A small image classifier, trained from scratch.
Model: 5.62M parameters, patch size [4, 4], width 192.
Training: muon at rate 0.023, 5000 steps, held-out accuracy 42%.
Data: trained on photos of plants, animals and fungi (iNaturalist), 77898 training examples, 4.1 epochs.
Rows from block 7 of a small image classifier, named by matrix and row number. Rows with one number belong to one neuron. Each number is 128 + 32 x the weight over its row's rms, rounded and kept within 0 to 255. All counts start at 0. Numbers have three digits each. After the name is the row's rms in percent of the matrix's.
After each neuron's rows are labels from the 100 images, of 14976, where the neuron reaches its highest value: "responds to" is what is common among them; "patch colour" is the nearest of a few named colours to the mean colour under the peak. Only what is clearly more common there than usual is listed. The data: photos of plants, animals and fungi (iNaturalist).
# fc1: MLP up (model.blocks.7.mlp.fc1.weight, 1152x192), inputs 144-191
# fc2: MLP down (model.blocks.7.mlp.fc2.weight, 192x1152, transposed), outputs 144-191

fc1.346 066:158113141126091131126146145124190116097096157134141128201130158166102147117100117135120071093164057101213194111133124099156169138148124130169089
fc2.346 062:177143100110111135115157164145139125226152129149172136096088163171147070148180109173181129132129181132121151154148124117097150104121114085079128
responds to: phylum Arthropoda; class Insecta; phylum Tracheophyta; kingdom Plantae
patch colour: brown

fc1.761 081:169079118175147098098148109095116148189069114127097102156102146121086104112141083086130091106145146192135198147119130113129181151140081105139116
fc2.761 076:108130183113122090129144119137148131142151123125186131137112077158167163144076107075116137118100176094149104125093103093096158079099116065175133
responds to: phylum Chordata; class Aves; order Anseriformes; family: Anatidae
patch colour: grey

fc1.680 090:140079154117133092118098101144119155151143135135105167126156075113082235115117152123133085133138146144101116150129120132115140130122113140137161
fc2.680 097:079136133179155167189214147109145095130145143147117109105130107055092105094142040158061110149117134116184143127176135121152142121134197113078113
responds to: phylum Arthropoda
patch colour: green

fc1.138 106:156111126122092114111193136129128134127103183124167171124150091080131123135162100138153109129122182111129156101127131188135116105137144035125164
fc2.138 098:141095140056136083142064123134136113124156164176082132129125143126134114156152183156100120152191132146082135142157162105143125093100139223127152
responds to: class Aves; order Passeriformes
patch colour: white

fc1.328 123:123080230103127093114102148150161137114156072069102158129124116130117143119096136174134102117162120191146076142148095115151113156088118163079080
fc2.328 126:141090033073134112089149158193185147154160157160125151131101085128097106096122158149122158118052172120121113120141119148126205159166159114160153
responds to: order Passeriformes
patch colour: brown

fc1.732 106:062096136217157111137126095115214140135161077173170131134095141144118121200105106089118143087112109105138117209175036088129149103110106140110036
fc2.732 103:155153158123087152079097151140098137092096147139096103145091086137115136106182105131149130149118179131112128168152146160146175142117144115181089
responds to: phylum Chordata; class Aves; order Anseriformes; family: Anatidae
patch colour: grey

fc1.85 154:183106167151081150132115077158081099131157109124165156083093149144143154070117086181138108084139102094109200071064113110121131156125126101116122
fc2.85 149:133192123131191079093126146085122154122135139107075161090132119117118102196099083156164164149073094080123171144137089167161130175155163111127129
responds to: phylum Arthropoda; class Insecta; order Diptera; family: Syrphidae
patch colour: orange

fc1.645 100:162174147087101101112123132103129183135131094165113185179129136107121070091157101162138125190130123179151110140095154122115147128137089192129152
fc2.645 102:116064059125131129088094105101099132150163164115134162081143124112122153099118085122165126129092130132111156071167105045088161125107163117176106
responds to: class Aves
patch colour: cyan

fc1.80 087:164138085175105130169122080173120194108113108137106119165091135130094092121121119162058113157126129130159100118067115163130162088190209142155142
fc2.80 095:164124171159129075120128112154140150190144060085140099121091121134081139201126121099112133111087140121197154102138128142123090084141063076136144
responds to: phylum Chordata
patch colour: white

fc1.209 099:156145132055113101103121112168086100073133100152147121122105169118138093185161105156145119130102120153145194164121086120106161203139082209151084
fc2.209 094:128139123111170106142168127141147062192160103120169164122109105105112084133128100157139075069102201038179179138134138109133131094111124069168141
responds to: phylum Arthropoda; class Insecta; order Diptera; family: Syrphidae
patch colour: orange; yellow

fc1.160 103:174097122174087130108126175132084127071165149127125152117123135109153088119202157097107101115138112130132170084121096142120166131144147130123092
fc2.160 108:150165141127134166129096111125124149166072113092136171095169082141184142157145122157130130136117082170170166119109185087175112138098111105142117
responds to: order Lepidoptera
patch colour: brown

fc1.360 097:153143143151038153156115092157135112077144122162149181203079137163076118151105138083109105130156048132109109107132141115173126115131095091109150
fc2.360 093:112057131097125115112190188130130124104155067115157088136160163136095118135139101062176137137072158120199177162125151099150085151191147153127072
responds to: class Aves
patch colour: cyan

fc1.600 125:115126120122123143156085013148118168128093130117126115075146106159137150135108148131157134107166163162110120192140131080113112166113098088129127
fc2.600 121:099131175130172180110152103177120121134133172106107132097111147108086133111136116058135116108138152152112146056141116191088160131077054144131072
responds to: phylum Arthropoda; class Insecta; order Hymenoptera; family: Apidae
patch colour: pink

fc1.165 078:117042106137150147089142161131125124128150123199146097100068148168142102156136106133098122143138117192141096121078100174166105109097172114172100
fc2.165 079:116145153125098151147073128115143127204107086138134102096125191123117091186161134153108141164106147102128119101077150095112156091115090129131171
responds to: phylum Chordata; class Aves
patch colour: white

fc1.180 059:121119135139154166140122096167119179134100084146169129072118128172117156121146197117137145123188145092112076136150128144076075144110113076145110
fc2.180 067:108096110075121103138117145142127142184148185184124124144115139115098119129085094060132127155147127179123186078152079115146137116119077120091039
responds to: phylum Arthropoda; class Insecta; order Hymenoptera
patch colour: pink

fc1.330 093:140167063121132109136099170123113127096150080118145161098124104167115158071136128147111089116145154163145134109095155154182135140100107171143107
fc2.330 092:119110162117140149133102069105156082107081180157160150183115172136128102127089159130153117189149119094110148162102121199196116133126070114159135
responds to: order Charadriiformes
patch colour: pink