config.toml
arch = "mlp_mixer"
targets = ["order", "family"]
parallel_block = false
dropout = 0.1
orthogonalizer = "polar_express"
adamw_lr_other_params = 0.0023
epochs = 4.1
warmup_steps = 250
Rows from block 3 of a small image classifier, named by matrix and row number. Rows with one number belong to one neuron. Each number is 128 + 24 x the weight over its row's rms, rounded and kept within 0 to 255. All counts start at 0.
Before each neuron's rows are labels from the 100 images, of 14976, where the neuron reaches its highest value: "colour at peak" is the nearest of a few named colours to the mean colour under the peak; "responds to" is what is common among them. Only what is clearly more common there than usual is listed. The data: photos of plants, animals and fungi (iNaturalist).
# fc1: MLP up (model.blocks.3.mlp.fc1.weight, 1152x192), inputs 128-191
# fc2: MLP down (model.blocks.3.mlp.fc2.weight, 192x1152, transposed), outputs 128-191

colour at peak: yellow; orange
responds to: phylum Arthropoda; class Insecta; order Diptera; family: Syrphidae
fc1.253 [ 95 119 118 128 168 170 131  97 115 144  96  91 131  87 136 121 108 106 147 153 153 139  79 152  74 105 117  94  94 151 123 142 111 162 161 115 139 125  89 128 133 121 104 139 143 119  89 104 122 109 165 157 145 128 148 141 153  83 145 115 142 138 163 164]
fc2.253 [151 131 168 117 118 111 113 140 137 104 120 120 111 148  97 137 135 130 156 131 149 149 115 108 175 104  95 103 145 146 122 131 107  84 161 131 119 155 126  94 105 181 114 157 146 128 124 101 109 113 133 214 130 120 108 116 108  99 131 148 128  90  88 189]

colour at peak: brown
responds to: phylum Arthropoda
fc1.291 [124 116 136 107 107 151 118 125 132 132 142 117 135 147 156  89 125 132 133 144 104 135  84  88 178 143 127 133 105 113 136 149 107 176 144 124  86 129 131 108 101 150 141 112 132 189 185 111 149 115 107 126 114 131 140 173 145 124 107 139 133  93 106 127]
fc2.291 [111 172 112 111 160 148 182  98  92 175  94 156 143 148 124 132 141 120 121 106 147 156 129 134 138  97 104 113 150 123 126 119 165 123 132 141 134 151 131 112 164 117 131 116 135  47 102 144 117 115  91 128 163 148 116 128  76 133 168 158 116 135 142 143]

colour at peak: orange; yellow
responds to: phylum Arthropoda; class Insecta; order Diptera; family: Syrphidae
fc1.386 [118  61 117 109 123 166 114 176 122 143  84 102 140 152 118 132 126 117 131  93 151 168 126 130 156 124 131 139 159 137 141 101 124 135 194 138 145 135 151 151 140  90 110  99 126  87  92  98  96 142 154 160 139  97 165 102 122 102 153 149 140 130 132 128]
fc2.386 [118 137 176 100 138  80 124 136 105  79 124 135 116 137  86 153 129 130 123 118 107 129 138 135 142 105 121 133  79 125 135 152 128  98 147 154 167 106 145 102 146 156 128 172 138 143 104 114 129 139 126 159 136 101  91 114  85 115 106 159 170 175 143 141]

colour at peak: white
responds to: order Passeriformes
fc1.11 [128 128 115 106 121 151 149 170 140 116 131  97 113 101 126 132  99 182 145  86 151 142 106 157 110 109 166 126 138 110 152  93 130 152 143 132 119 119 159 115  91 146 119 129 140 103 127 148 120 116 123 163 141 135 166 111 122 148 107  88 164 124 153 104]
fc2.11 [164  81  85 130 125 116 132 120 132 122 134 113 137  81 151 184 111 132 148  76  60 107 127 141 147 139 128 139 116 124 170 125 110 100 151 139 128 125 123 128 143 132 119 148 140 156 144 113 146 132 138 196 114 118 133 100 155 146 137 133 138 135 149 146]

colour at peak: pink
responds to: phylum Arthropoda; class Insecta; order Hymenoptera
fc1.19 [129 132 142 138 122 124 101 147 134 110 140 131  78 106  57 109 139 180 130 128 100 120 113 110  88 151  74 140 125 142 118 132 120 144 103 104  98 114 148 117 129 153 207 151 159 137 100 149 127 157 154 151 115 126 100 130 105 132 168 165  99 142 101 114]
fc2.19 [140 131 160 109 140 160 134 116 101 136 150 140 141 134 110 177  96 149  93 104 145  87 164 151  99 141 127 135 112 155 129 132 114 104 132 152 150 135 134 141  94 120 145 123 134 124 148 101 130  94 146  93 141 110 139 149 164  90 139 132 156 108 123 128]

colour at peak: black
responds to: order Lepidoptera
fc1.115 [135  89 122 117  97  81 143 111 131 158 130  70 129 102 189 112 137 130 122 126 141 142 164 103 130 138 141 139 127 162 147 121  70 136 169 124  86 170 121 144 131 141 110 127 153 110 106 150 128 133 145 147 173 114 159 115 143 119 143 123 127 111 109  89]
fc2.115 [143 139 148 131 138 151 114 170 157 108 114 163 136 111  98 155 135 122  71 138 135 166  88 181 140 108 115  91 147 106 120 182 117 116 103 123 137 119  98 120 118 110 142 121 126 126 138 118 140 101 164 108 131 160  84 149  68 153 118 148 100 164 150 119]

colour at peak: grey
responds to: class Aves; order Accipitriformes; family: Accipitridae
fc1.426 [143  97 116 111 144 138 130 158 135 121 124  84 119 131 154 122 111 127 138 155 139 118 118 125 125 146 152 124 104 151 121 104  96 128  91 171 145 121 132 109 133 126 127 127 129 169  91 133 143 117 185 188 137 105 118 127 101 110 110 138 133 144  88 152]
fc2.426 [124 117 127 173 135 129 139 100  90  87 163 141 133 131 129 102 135  98 111 170 133  81 132 112 112 118 136  73 102 127 135 154 103 143 149 102 103 135 142 165  79 121 111 115 137 135 168 126 127 169 115 140 137 159 140  95 151 134 135 131 135 113 150 156]

colour at peak: pink
responds to: phylum Arthropoda
fc1.314 [112 112 127 120 108 128 152 156 144 134 143 145 129 103 143 146 133 193 130  66 119 133 131 164 108 124 121 144 132 124 102 103 121  78 114 157 114 127 123 127 119 150 121 170 119 123 134 105 150 108 175 140 145  73 110  89 165  78 137 177 123 158 142 125]
fc2.314 [133 105 149 167  86 138 101 204 141 149 136 123  95 160 108 134 137 142 109 108 146  84 114 132 138 151 115 104 143 150 133 159  99 133 122  95 100 105  92 179 144 109 130  73 119 114 111  86 113 112 164 155 129 167 154 106 140 122 120 125 154  89 121 150]

colour at peak: brown
responds to: phylum Arthropoda
fc1.27 [154 138 135 153 124 150 140 132  99 106 146  75 147 121 169 137 131 163 140 114  85 162 153 134 103 162 145 144 162 199 139 110 155 151 169  80  91 107 114 156 118 141  83 131 105 132 179 150 105 149 156 154 114 157 107 149  94 141 140 123 139 142 131 108]
fc2.27 [130 126 143  80 107 141 127  96 111 126 143 129 103 131 129 101 108 151 101  99 125 116 115 118 109  90 136  75  95 121 141 182 145 131 149 126 111 164  82 139 111 127 136 111 152 102 100  98 137 149 129 124  98  86 117 124 155 163 176 120  93 191 135 153]

colour at peak: pink; white
responds to: order Accipitriformes; family: Accipitridae
fc1.675 [131  85 125 169 112 108  96 157 124 115 136 153 157 190 118 129 142 139 114 123 135 115 128 124  97 144 115 116 129 130 151 132 123 134 170 181 140 109 122 122 102 156 105 139 135  98 131 127 135 110 133 144 119 140 160 143 176  83 143 185  88 127 151 119]
fc2.675 [177 146 126 107 131 141 120 101 137 126 171 136  81 129 126 203 126 122 115 117 121 120 112 139 131 131 124 132 154 112 117 123  98 150  81  90  72 114 128 115 163  87 122 140 119 107 146  83 132 129 138 114 145 109 144 135 133 146 106 138 154 121 128 137]

colour at peak: orange
responds to: phylum Arthropoda; class Insecta; order Diptera; family: Syrphidae
fc1.4 [117 105 157 107 115 144 127 138 127 120 112 121 124 111 133  99 146 157 174 107 144 169 111 148 127 159 155 130 132 155 154 141 136 132 167 117 136 155 117 146 104  96  64  85 102 116 167 133  91  89 141 156 115 118 137 150 162 110 110 120 154 143 121 168]
fc2.4 [148 111 149 113 137 131 134 124 116 107 161 123  72 123 105 126 150 163 132 116 131 135 129 125 153 132 107 103 102 124 124 166 141 122 107 127  95  90 114 131 108 152 145 131 158 143  81  92  94 115 175 147 162  95 110 152 101 129 164 132 125 135  84 174]

colour at peak: orange
responds to: phylum Arthropoda; class Insecta
fc1.531 [100  95  87 142 112 124 133 149 122 146 188 103 154 112 131 122 135 119  77 100 113 152 137 117 140 138 120 147 126 202 130 158 111 132 166 144 125 125 153 156 120 111  91 139 125 136 112 135 116 137 146 158 133 138 157 125 140 107 118 176 140 121 153  81]
fc2.531 [134 111 172 102 136  88  92  89 113 103 134 127 113 139  95 126 131 159 133 101 150 102 105 137 127 134 141  95 131 126 160 133 181 124 143  90 166 139 114 143  72 139 143 118  83  98 117 105  99 122 155 169 118  83 134 155 144 133 151 165 127 134 110 158]

colour at peak: white
responds to: phylum Chordata; class Aves
fc1.510 [124 100 108 153 118 121 140 105  96 132  94 102 132 142 134 169 124 163 141  99 132 134 108 160 100 116 123 140 154 141 129 129 161 158 138 138 101 214 106 102 122 111 107 143 110 127 132 150 177 148 129 112 129 125 151 133 143 100 110 122 123 141 122 111]
fc2.510 [109 129 129 152 113 146  93 164 129 144 191 103 178 157 176 103 125 154 111  95 141 101 139 137 105 150 119 158 147 104 121 106 119  85 138 112 143  96 117 127 133 101 148 150 114 124 133 109  89 134 115 146 116 110 126  99  94 142 107 147 155 155 117 105]

colour at peak: brown
responds to: phylum Arthropoda; class Insecta
fc1.80 [ 82 145 174 130 138 122 149 161 104 148 151 135 130 127  80 125 129 183 142 146 108 136  91 115  92 139 155 111 111 134 133 133 145 126 165 136 126  98 126 128  96 137 134 121 124 121 139 144 154 128 130 134 166  89 137 131 154 159 134 138  86 123 120 119]
fc2.80 [112 153 141 111 168 129 126  81 146 103 134 106 130  85 120 124 115 119 145 111 145 125 160 169 139 155 117 138 148 119 101 174 148  85 122 118 150 143 126 116 137 130  81 138 161 110  96 129 121  82 135 118  60 116 129 114 121  95 122  99 150 121  89 110]

colour at peak: brown
responds to: order Lepidoptera
fc1.566 [ 80 135 120  90 107 103 163 127 151  73  88 177 132 101 128 143 139 104  59 115 132 146 158 120 140 143 111 167 111 181 110 119 146 113 144 106 118 136 149  95 114 102 123 131 164 147 153 182 132  93 142 110 168 150 145 121 115 104 101 154 135 112 162 142]
fc2.566 [169 115 144 141 135 115 142 127 138 146 170  83  77 120  88 125 146 146 190 123 124 129 134 106 116 119 133 134 112 123 129  83 125 134 117 129 177 168 124 117 138 147 141 128 125 114 102 104 100  80  93 113  91 107 147 114 170 136 132 134 157 109 135 125]

colour at peak: yellow; orange
responds to: phylum Arthropoda; class Insecta; order Diptera; family: Syrphidae
fc1.249 [ 98 130 130 103 143 165 123 115 126 136 148 138 121 118 114 127 164 138 126 126 167 147  80 151 123 139 128  96 138 130 142 168 129 118 153 127 110 135  97 129 105 139 143 140 147 124  71 104 108 126 147 120 112 108 169 143 148 145 113 151 162 127 137 104]
fc2.249 [119 103 170 107  80 109 122  93 119  98 106 112 134 123 123 139 149 142 157 112 143 123 117 118 153 122 142 137 124 171 127 128 126 139 118 106 106 149 136 120 137 139 116 150 148 153 124 103 111 115 154 212 125 133 112 135 109 130 172 136 141 118 102 122]

colour at peak: brown
responds to: phylum Arthropoda; class Insecta; order Lepidoptera; family: Nymphalidae
fc1.658 [143 150 130 131 106 101 125 102 107 128 155 114 135 121 154 108 178 143 160 159 130 102 107 133 113 125 139 130 147 151 154 170 147 140 133 147 131 135 111  83  92 131 128 128  71  82 115 135 119 120 113  90 113 153 149 141  90 129 169 142 146 123 117 136]
fc2.658 [102 122 132  96 152 137 119 101 113  89 153 172 146 106 118  94 115 141 124 110 108 147 124 143 120 119 114  58  93 123 163 125 127 157 125 120 146  87 139 163 123 127 113 146 141 131 177 123 189 115 138 132  80 129 117 150 123 133  88  92 131 125 113  70]

colour at peak: white
responds to: class Aves; order Passeriformes
fc1.570 [118 115 101 135 116 156 138 126 101 118 111 142 129 128  72 157 120 184 117 135 120 144 108 146  95 128 150 148 102 120 139 117 117 108  71 141 137 138 169 113 107 103  92 134 155 118 131 162 144 131 119 117 151 118 126 120 111 130 113 120 137 134 140 117]
fc2.570 [156 124  98 144 162  90 106 123 143 113 176 107 147  83 124 136 112 119 157  46 161 104 139 112 156 160 124 110 166 161 111 149 161 139 165 141 129  87 111 186 156 161 156 163 121 129 123  90 139 140 144 141 132 119 119 108 151 101 180 141 111 102 135 124]

colour at peak: brown
responds to: phylum Arthropoda
fc1.17 [104 123 139 101  95 131 139 157 129 129 119 143 165 149 136 145 124 153 105 123 111 114 134 151 115 120 115 158 174 108 112 143 154  98 183  97  85 130 119 100 134 151 127 112 114  78  86 112 148 133 145  88 124  89 132 134 137 142 106 140 103 154 144 126]
fc2.17 [159 131 140 125 130 130  89 130 137  89 122 103 109 128 137 103 123 125 162 155 152 153 131 101 150 133 111 135 119 131 160 145 130 173 108 151 149 134 114 134 133 158 127 121 105 148 109  91  76 142  89 174 181 155 112 121 101  97 141  95 162 134  44 147]

colour at peak: brown
responds to: phylum Arthropoda; class Insecta
fc1.749 [142 122 148  81 124 112 129 133 143 131  86 117 109 116 124  95 144  94 139 126 118 127 130 152 154  97 159 145 138 106 136 132 104 145 163 128 107 123 118 102 108 133 143 149  93 152  86 141 135 174 119 135 140 146 120 177 134 149 154 122 141 105 156 128]
fc2.749 [142 114 130 168  99 133 139 127 126 141 131 144 175 194 120 143 130 156 153 152 132 118  90 100 115 160 121 116 118 132 125 120  96 105 121 147  80 113 188 156 118 102 130 129 144 117 183 112  95 153 133 166 118 119 128 103  96 111  84 130 135 128  78 155]

colour at peak: orange; yellow
responds to: phylum Arthropoda; class Insecta; order Diptera; family: Syrphidae
fc1.152 [136 111 162 151 119 118 144 108 148 131  90 103 139 143 127 136 120 108 131 117 123 157 114 129 145 142 146 107 112 142  87 138  98 158 163 128 118 147 106 138 108 146 100 131 152 127 132 148 131 125 161 152 118 149 178 155 127 109 139 131 141 144 177 120]
fc2.152 [ 90 131 151  73 127 108  88 141 118 114 148 109 124 149 146 154 149 152 187 145 140 149 108 131 147 102 120 131 113 134 138 137 149 121 179 106  95 152 130  98 136 127  98 153 142 156  96 111  71 129 105 189 138 117 118 159  62 127 140 134 174 130  99 159]

colour at peak: yellow; orange
responds to: phylum Arthropoda; class Insecta; order Diptera; family: Syrphidae
fc1.92 [ 96 113 142 124 168 141  82 132 111 106 115 180 105  70 116 113 127 109 119  99 133 166  83 145 108 136 128 103 156 129  97 142 144 133 156 138 126 139  99 105 104 100 134 152  76 159  80  90 131 121 160 150 148 114 160 160 163 128 114 140 154 161 126 150]
fc2.92 [162 134 169  98 104 121  94 129 144 101 155 158 141 151 136 125 136 180 141 143 169 159 106 142 141  97 118 134 133 133 110 169 131 120 125 124  99 156 121 122 124 139 124 135 124 133 123  92  83 100 126 175 130  92 126 123 114 118 159 136 136 141 101 168]

colour at peak: white
responds to: class Aves
fc1.700 [100 101 112 144 128 132 150 126 132 142 144 119 151 142 131 100  87 143 133  84 143 158 142 142 136 154 118 158 168 119 162 129 144 156 137 126 161 136 125  72 156 149 131 167 120 144 123 183 154 157 109 124 119 141 185 144  87 193 136 170 141 127 145 110]
fc2.700 [109 166 117 101 109 111 136 164 125 120 146 139 115 139 124 123 144 120 104 138 103 120 143 145  92  97 123 130 129 150 123  95 132 113 122 131 185 135 121 137 106 107 170 152 152 199 121  93 123 105 152 163 134  94 105 129 130  74 136 102  88  84  73 114]

colour at peak: pink
responds to: phylum Arthropoda
fc1.735 [143 152 134 142 115 154 147 150 147  93  98  77 114 160 147 145  85 137  68 129 146 153 135 109 154 124 100 130 158 144 149 155 164 123 167 142 115 110  85 142 134 142 179 124 109 105 104 130 105  83  98 153 152 112 166 132 111 109 101 146 129 102 125  89]
fc2.735 [ 82 154 115 110  76 122 136 170 132 176 146 151 180 125 127 150 110 121  87 113 112 127 152 136 107 143 126 178 148 159 117 115 140 113 126  94 140 129 125 127 145 128 159 121  86 112 151 147 117 138 107 156 125 124 108 114 107  72 126 115 143 189 122 188]

colour at peak: cyan
responds to: phylum Chordata; class Aves; order Accipitriformes; family: Accipitridae
fc1.30 [116 157 100 127 159 142 125 123 105 164 145 181 119 146 139  97 176 147 102  82 128 110  87 101 111 143 108 140 110 136 109 131  96 151 117 158 112  96 100  79 120 121  99 186  92 139 126 116 100 128 118 126 109 140 182 132 145 120 177 114 142 128 151 104]
fc2.30 [ 83 132 126 119 140 154 109 118 131  94 145 102  89 130 120 170 170 114 138 143 148 188 106 178 141 133  45 128 174  89 108 129 154 174 114 137 123 132 133 138 147 135 181 116 124 123 152 151 127  97 135 130 133 142 106 154 120 136 101 129 107 132  98  88]

colour at peak: brown
responds to: phylum Tracheophyta; kingdom Plantae
fc1.556 [128 133 102 169  86 130 193 125 107 198 163 106 117  87  99 109 149 157 171 106  84 165  91 167 114 110 130 122 109 115 124 137 122 142 125 102 162 140 113 129 143 111 108 132 162 106 152 104 164 113 152 142 159 163 102 147 122 133 128 111 154  89 137 181]
fc2.556 [156 144 155 115 172 133 142 150 146  94 136  76 157 107 112 114 103 151 105 109 150 112 158 162 102 144  84 133 135 123 126 172 125 106 133 198 144 102 126 108 134 126 150 109 137 148  90 123 111 103 129 113 144 117 156 122 149  99 112 141 148 155 114  82]

colour at peak: brown
responds to: phylum Arthropoda; class Insecta
fc1.652 [149 160 130 129 109 145 140 131 147 119 129 138 122 122 120 138 147 118  97 125 108 119 107 121 119 109 144 102 174 133 151 104 150  99 147 124 105 106  94 127 110 158 124 146 128 151 181 112 117 125 121 142 129 120  92  86 105 116 105  81 162 133 102 127]
fc2.652 [144 125 118  81 156 110  94 159 149 164 131 156  98 124 120 177  69 152 170 135 134 158 118 130 121 118  89 131 120  88 133 139 139 119 116 130 128 124 135 118 114  94 149 136 102 135 117 139  96 147 125  66  99 175 131 176 144 100 127 158 108 129 125  91]

colour at peak: grey
responds to: phylum Tracheophyta; kingdom Plantae
fc1.317 [ 95 129 126 142 145 106 129 101 120 110 166 100 128 132  89 121 121 177 141 160 137 131 130 113 150 134 152 126 104 161 124 139 125 106 156 179 132 118 133 126 122 147 128 112  94 114 177 110 104  72  90 211 152 153 171 171 156 114 156 134 137 110 177  93]
fc2.317 [142 122 147 138 151 124 151 148 103 120 111 143 115 117  95 128 133  93  93 104 146 115 113 140 123 116 154 104  88 107 147 116  85 132 102 111 100 122 178 121 120 128 134 104 128 100 120 106 174 116 122 101  65 115 126 126  81 149 102  81 158 148 164 120]

colour at peak: cyan
responds to: phylum Chordata; class Aves; order Accipitriformes; family: Accipitridae
fc1.334 [ 89 145 130 128 147 136  98 108 111 128 144 158 172 104 144 112 174 156 122  64 149 150  62 141 140 152 134 140 134 123 146 125 149 102 145 117  94  87  91 129 123  87  79 149 114 125 143 168 119 149 128 143 140 135 152 154 127  84 176 167  83 101 110 102]
fc2.334 [107 123 102 101 136 155  97 130 173 128 124  90  82 107 116 142 141 103 134 141 130 181 118 128 149 121 128 102 195  95 121 119 161 169 130 176 160 113 132 117 168 175 144 135 137 124 136 161 123 123 131 133 114 112 108 128 132 156 129 113 132 143 118 133]