A small image classifier, trained from scratch.
Model: 40-pixel images, arch mlp_mixer, norm layernorm_no_bias, activation gelu_tanh, patch size [4, 4], layers 12, width 192.
Data: trained on photos of plants, animals and fungi (iNaturalist), 77898 training examples.
Rows from block 7 of a small image classifier, named by matrix and row number. Rows with one number belong to one neuron. Each number is 128 + 24 x the weight over its row's rms, rounded and kept within 0 to 255. All counts start at 0. Numbers have three digits each. After the name is the row's rms in percent of the matrix's.
After each neuron's rows are labels from the 100 images, of 14976, where the neuron reaches its highest value: "strongest on" is what is common among them; "patch colour" is the nearest of a few named colours to the mean colour under the peak. Only what is clearly more common there than usual is listed. The data: photos of plants, animals and fungi (iNaturalist).
# fc1: MLP up (model.blocks.7.mlp.fc1.weight, 1152x192), inputs 48-95
# fc2: MLP down (model.blocks.7.mlp.fc2.weight, 192x1152, transposed), outputs 48-95

fc1.360 097:164140119108107180076123167117129135109145133124115141080127121103108101131107115137165113142136165099139104170137090150091161154094182122155111
fc2.360 093:131144132151108134140149129125181094088120122117165172146124104094095128141079119129131111116110142115127136104116176149127149097163156134112104
strongest on: class Aves
patch colour: cyan

fc1.732 106:117131124118144161129149125136110164160123088099144149160102050136138143135123171142128110132116142101127114145121130130139113108093088147117124
fc2.732 103:122143102137122121111103155101102169066092105161106119140160170185148115122122121090159122140125165160097120131136119088178129106152142133144220
strongest on: phylum Chordata; class Aves; order Anseriformes; family: Anatidae
patch colour: grey

fc1.160 103:090139142170150120150155140113151086128096187104120111119113136143116149121146093164136156127094132122123147122133156089109116118120149096085145
fc2.160 108:149134155160145143106126133167116183095156175124154139142109131159105109117086127128150138129116132111155100103186141151135094133131141125149179
strongest on: order Lepidoptera
patch colour: brown

fc1.85 154:079115159093104138102181094162117135156128087144156121182146123135109155138115118136116117131099148114122136153153139083116095143163141112121162
fc2.85 149:149198138110119142152132124129159140134138126098140108101152156126115128116096107128104112127137143097094124135137142173104138100115133180083113
strongest on: phylum Arthropoda; class Insecta; order Diptera; family: Syrphidae
patch colour: orange

fc1.138 106:135181180097139156130099127141117112167120136126140125125116138124183135126148128120129131096159153113116110109106129152129139152087132108174118
fc2.138 098:132137107176122132119105131152135157115114123140093124155123127112129107120105109122115133182145100186169085136116117112137131107101132141153144
strongest on: class Aves; order Passeriformes
patch colour: white

fc1.328 123:152153129121113128124127148124107088149156149147156119134155117106204161119107111138113125159127100133127178105066082126124144169125133148168100
fc2.328 126:102120129147137135155096138128137142096150089106130125130123157129134090072146158138133111139142102110133077128113173143144149107124126122153138
strongest on: order Passeriformes
patch colour: brown

fc1.209 099:141178193107110176119065134108122129076143093146116148147150110122160110139106127120142137104087177136148106120111169163135124149136148126124140
fc2.209 094:131139126162111136096135090104143131107119154169113177105113122194145116092113152095146095119145134095126134106106098101150112118163132125133129
strongest on: phylum Arthropoda; class Insecta; order Diptera; family: Syrphidae
patch colour: orange; yellow

fc1.330 093:149162102132108102121151117174134107154106110176164147163154146155058109134123072127109108150122129146150138155140104149185119122138131143131184
fc2.330 092:102120154129145103075118137114095166104128123097136128103146115159150115149120101161106140138125159121134090122140154117075142139103094119147139
strongest on: order Charadriiformes
patch colour: pink

fc1.680 090:105122094158161139114130148156081156145134110133080091111125124169108078125092133199119147091128151122138157126116147161072138091203134173121147
fc2.680 097:126101121096114130083133124118104117125140116113133139129141133083209182155118121098113145149133155125124137119148136138091105147117119113132118
strongest on: phylum Arthropoda
patch colour: green

fc1.600 125:107123179137108094147134121141097124124123152137128121126133132140127125091087166115115131125097130105170143171149111112120129098117147099142155
fc2.600 121:153134162123137084092094081133129116159135103129139074136155122137190123122151095111101129121085129112107122169141139144085093167156126186117067
strongest on: phylum Arthropoda; class Insecta; order Hymenoptera; family: Apidae
patch colour: pink

fc1.761 081:157153111065118135133105158113124171095106130153081128109125095164128140143116174155131105179121134166170102142126122105130152127080148098162126
fc2.761 076:117125091132155138088163141106100116121097102136135143169134119091123156146141107093112142132129193120090128130158136140161127159165144118104136
strongest on: phylum Chordata; class Aves; order Anseriformes; family: Anatidae
patch colour: grey

fc1.137 087:148118154128111156105121171097131113148101151120109114122120068140129170164085099120114108142118122117157159141101104175043131157134073113136140
fc2.137 093:119149115147083126201118116173075171081142109139105141148149133102060082098146113147121137109133124125136078128103136112117112125107139124142112
strongest on: class Aves
patch colour: cyan

fc1.165 078:161120168149139158137147134137129124125124111096181129127143113109119183157101101130112133103143118112122112118126153145136116135103134155127134
fc2.165 079:133145107135142103181102172134154112100162145133118073132171135168089086109149140104120127146067152157110151113172106072144167181140157139139131
strongest on: phylum Chordata; class Aves
patch colour: white

fc1.645 100:157144137112138148127157120120131104131155120142152108122108109152149112119069142091102098144094149165152132124136108144134137129132112121147157
fc2.645 102:089106075145121145122116163136135186136132113097120176140127159140088130132176115171151109151127136103147114113164121157158096135109143107121146
strongest on: class Aves
patch colour: cyan

fc1.180 059:151145130142164093124129135110132088132126126079147129120106105092149092092158144131127142145107126144158170115120080153170088102151135095112129
fc2.180 067:146133165136146125115099125144128113162137130134100128144132182157189124173148090098105114119127138082125119126093129111069085146128094161142133
strongest on: phylum Arthropoda; class Insecta; order Hymenoptera
patch colour: pink

fc1.346 066:102152137150111171090091114135076143095055105120101135136148101132126108113128073120147132143128120148081108138081134127140111110146159137127118
fc2.346 062:150099167144113134133184097158136118068160142180093148123130146128112119140105136099097123110171126102121125124134167107121072147148108144112128
strongest on: phylum Arthropoda; class Insecta; phylum Tracheophyta; kingdom Plantae
patch colour: brown

fc1.80 087:121116144150144130139142124122170148132131135129123102162137138122095166141210149143099122136122126151158135123158108155203124144106105143143096
fc2.80 095:122117143095126198116113107144113060115176113136130142117131139170166131181132107142099131120109158110149127092140109116125125142144134166147138
strongest on: phylum Chordata
patch colour: white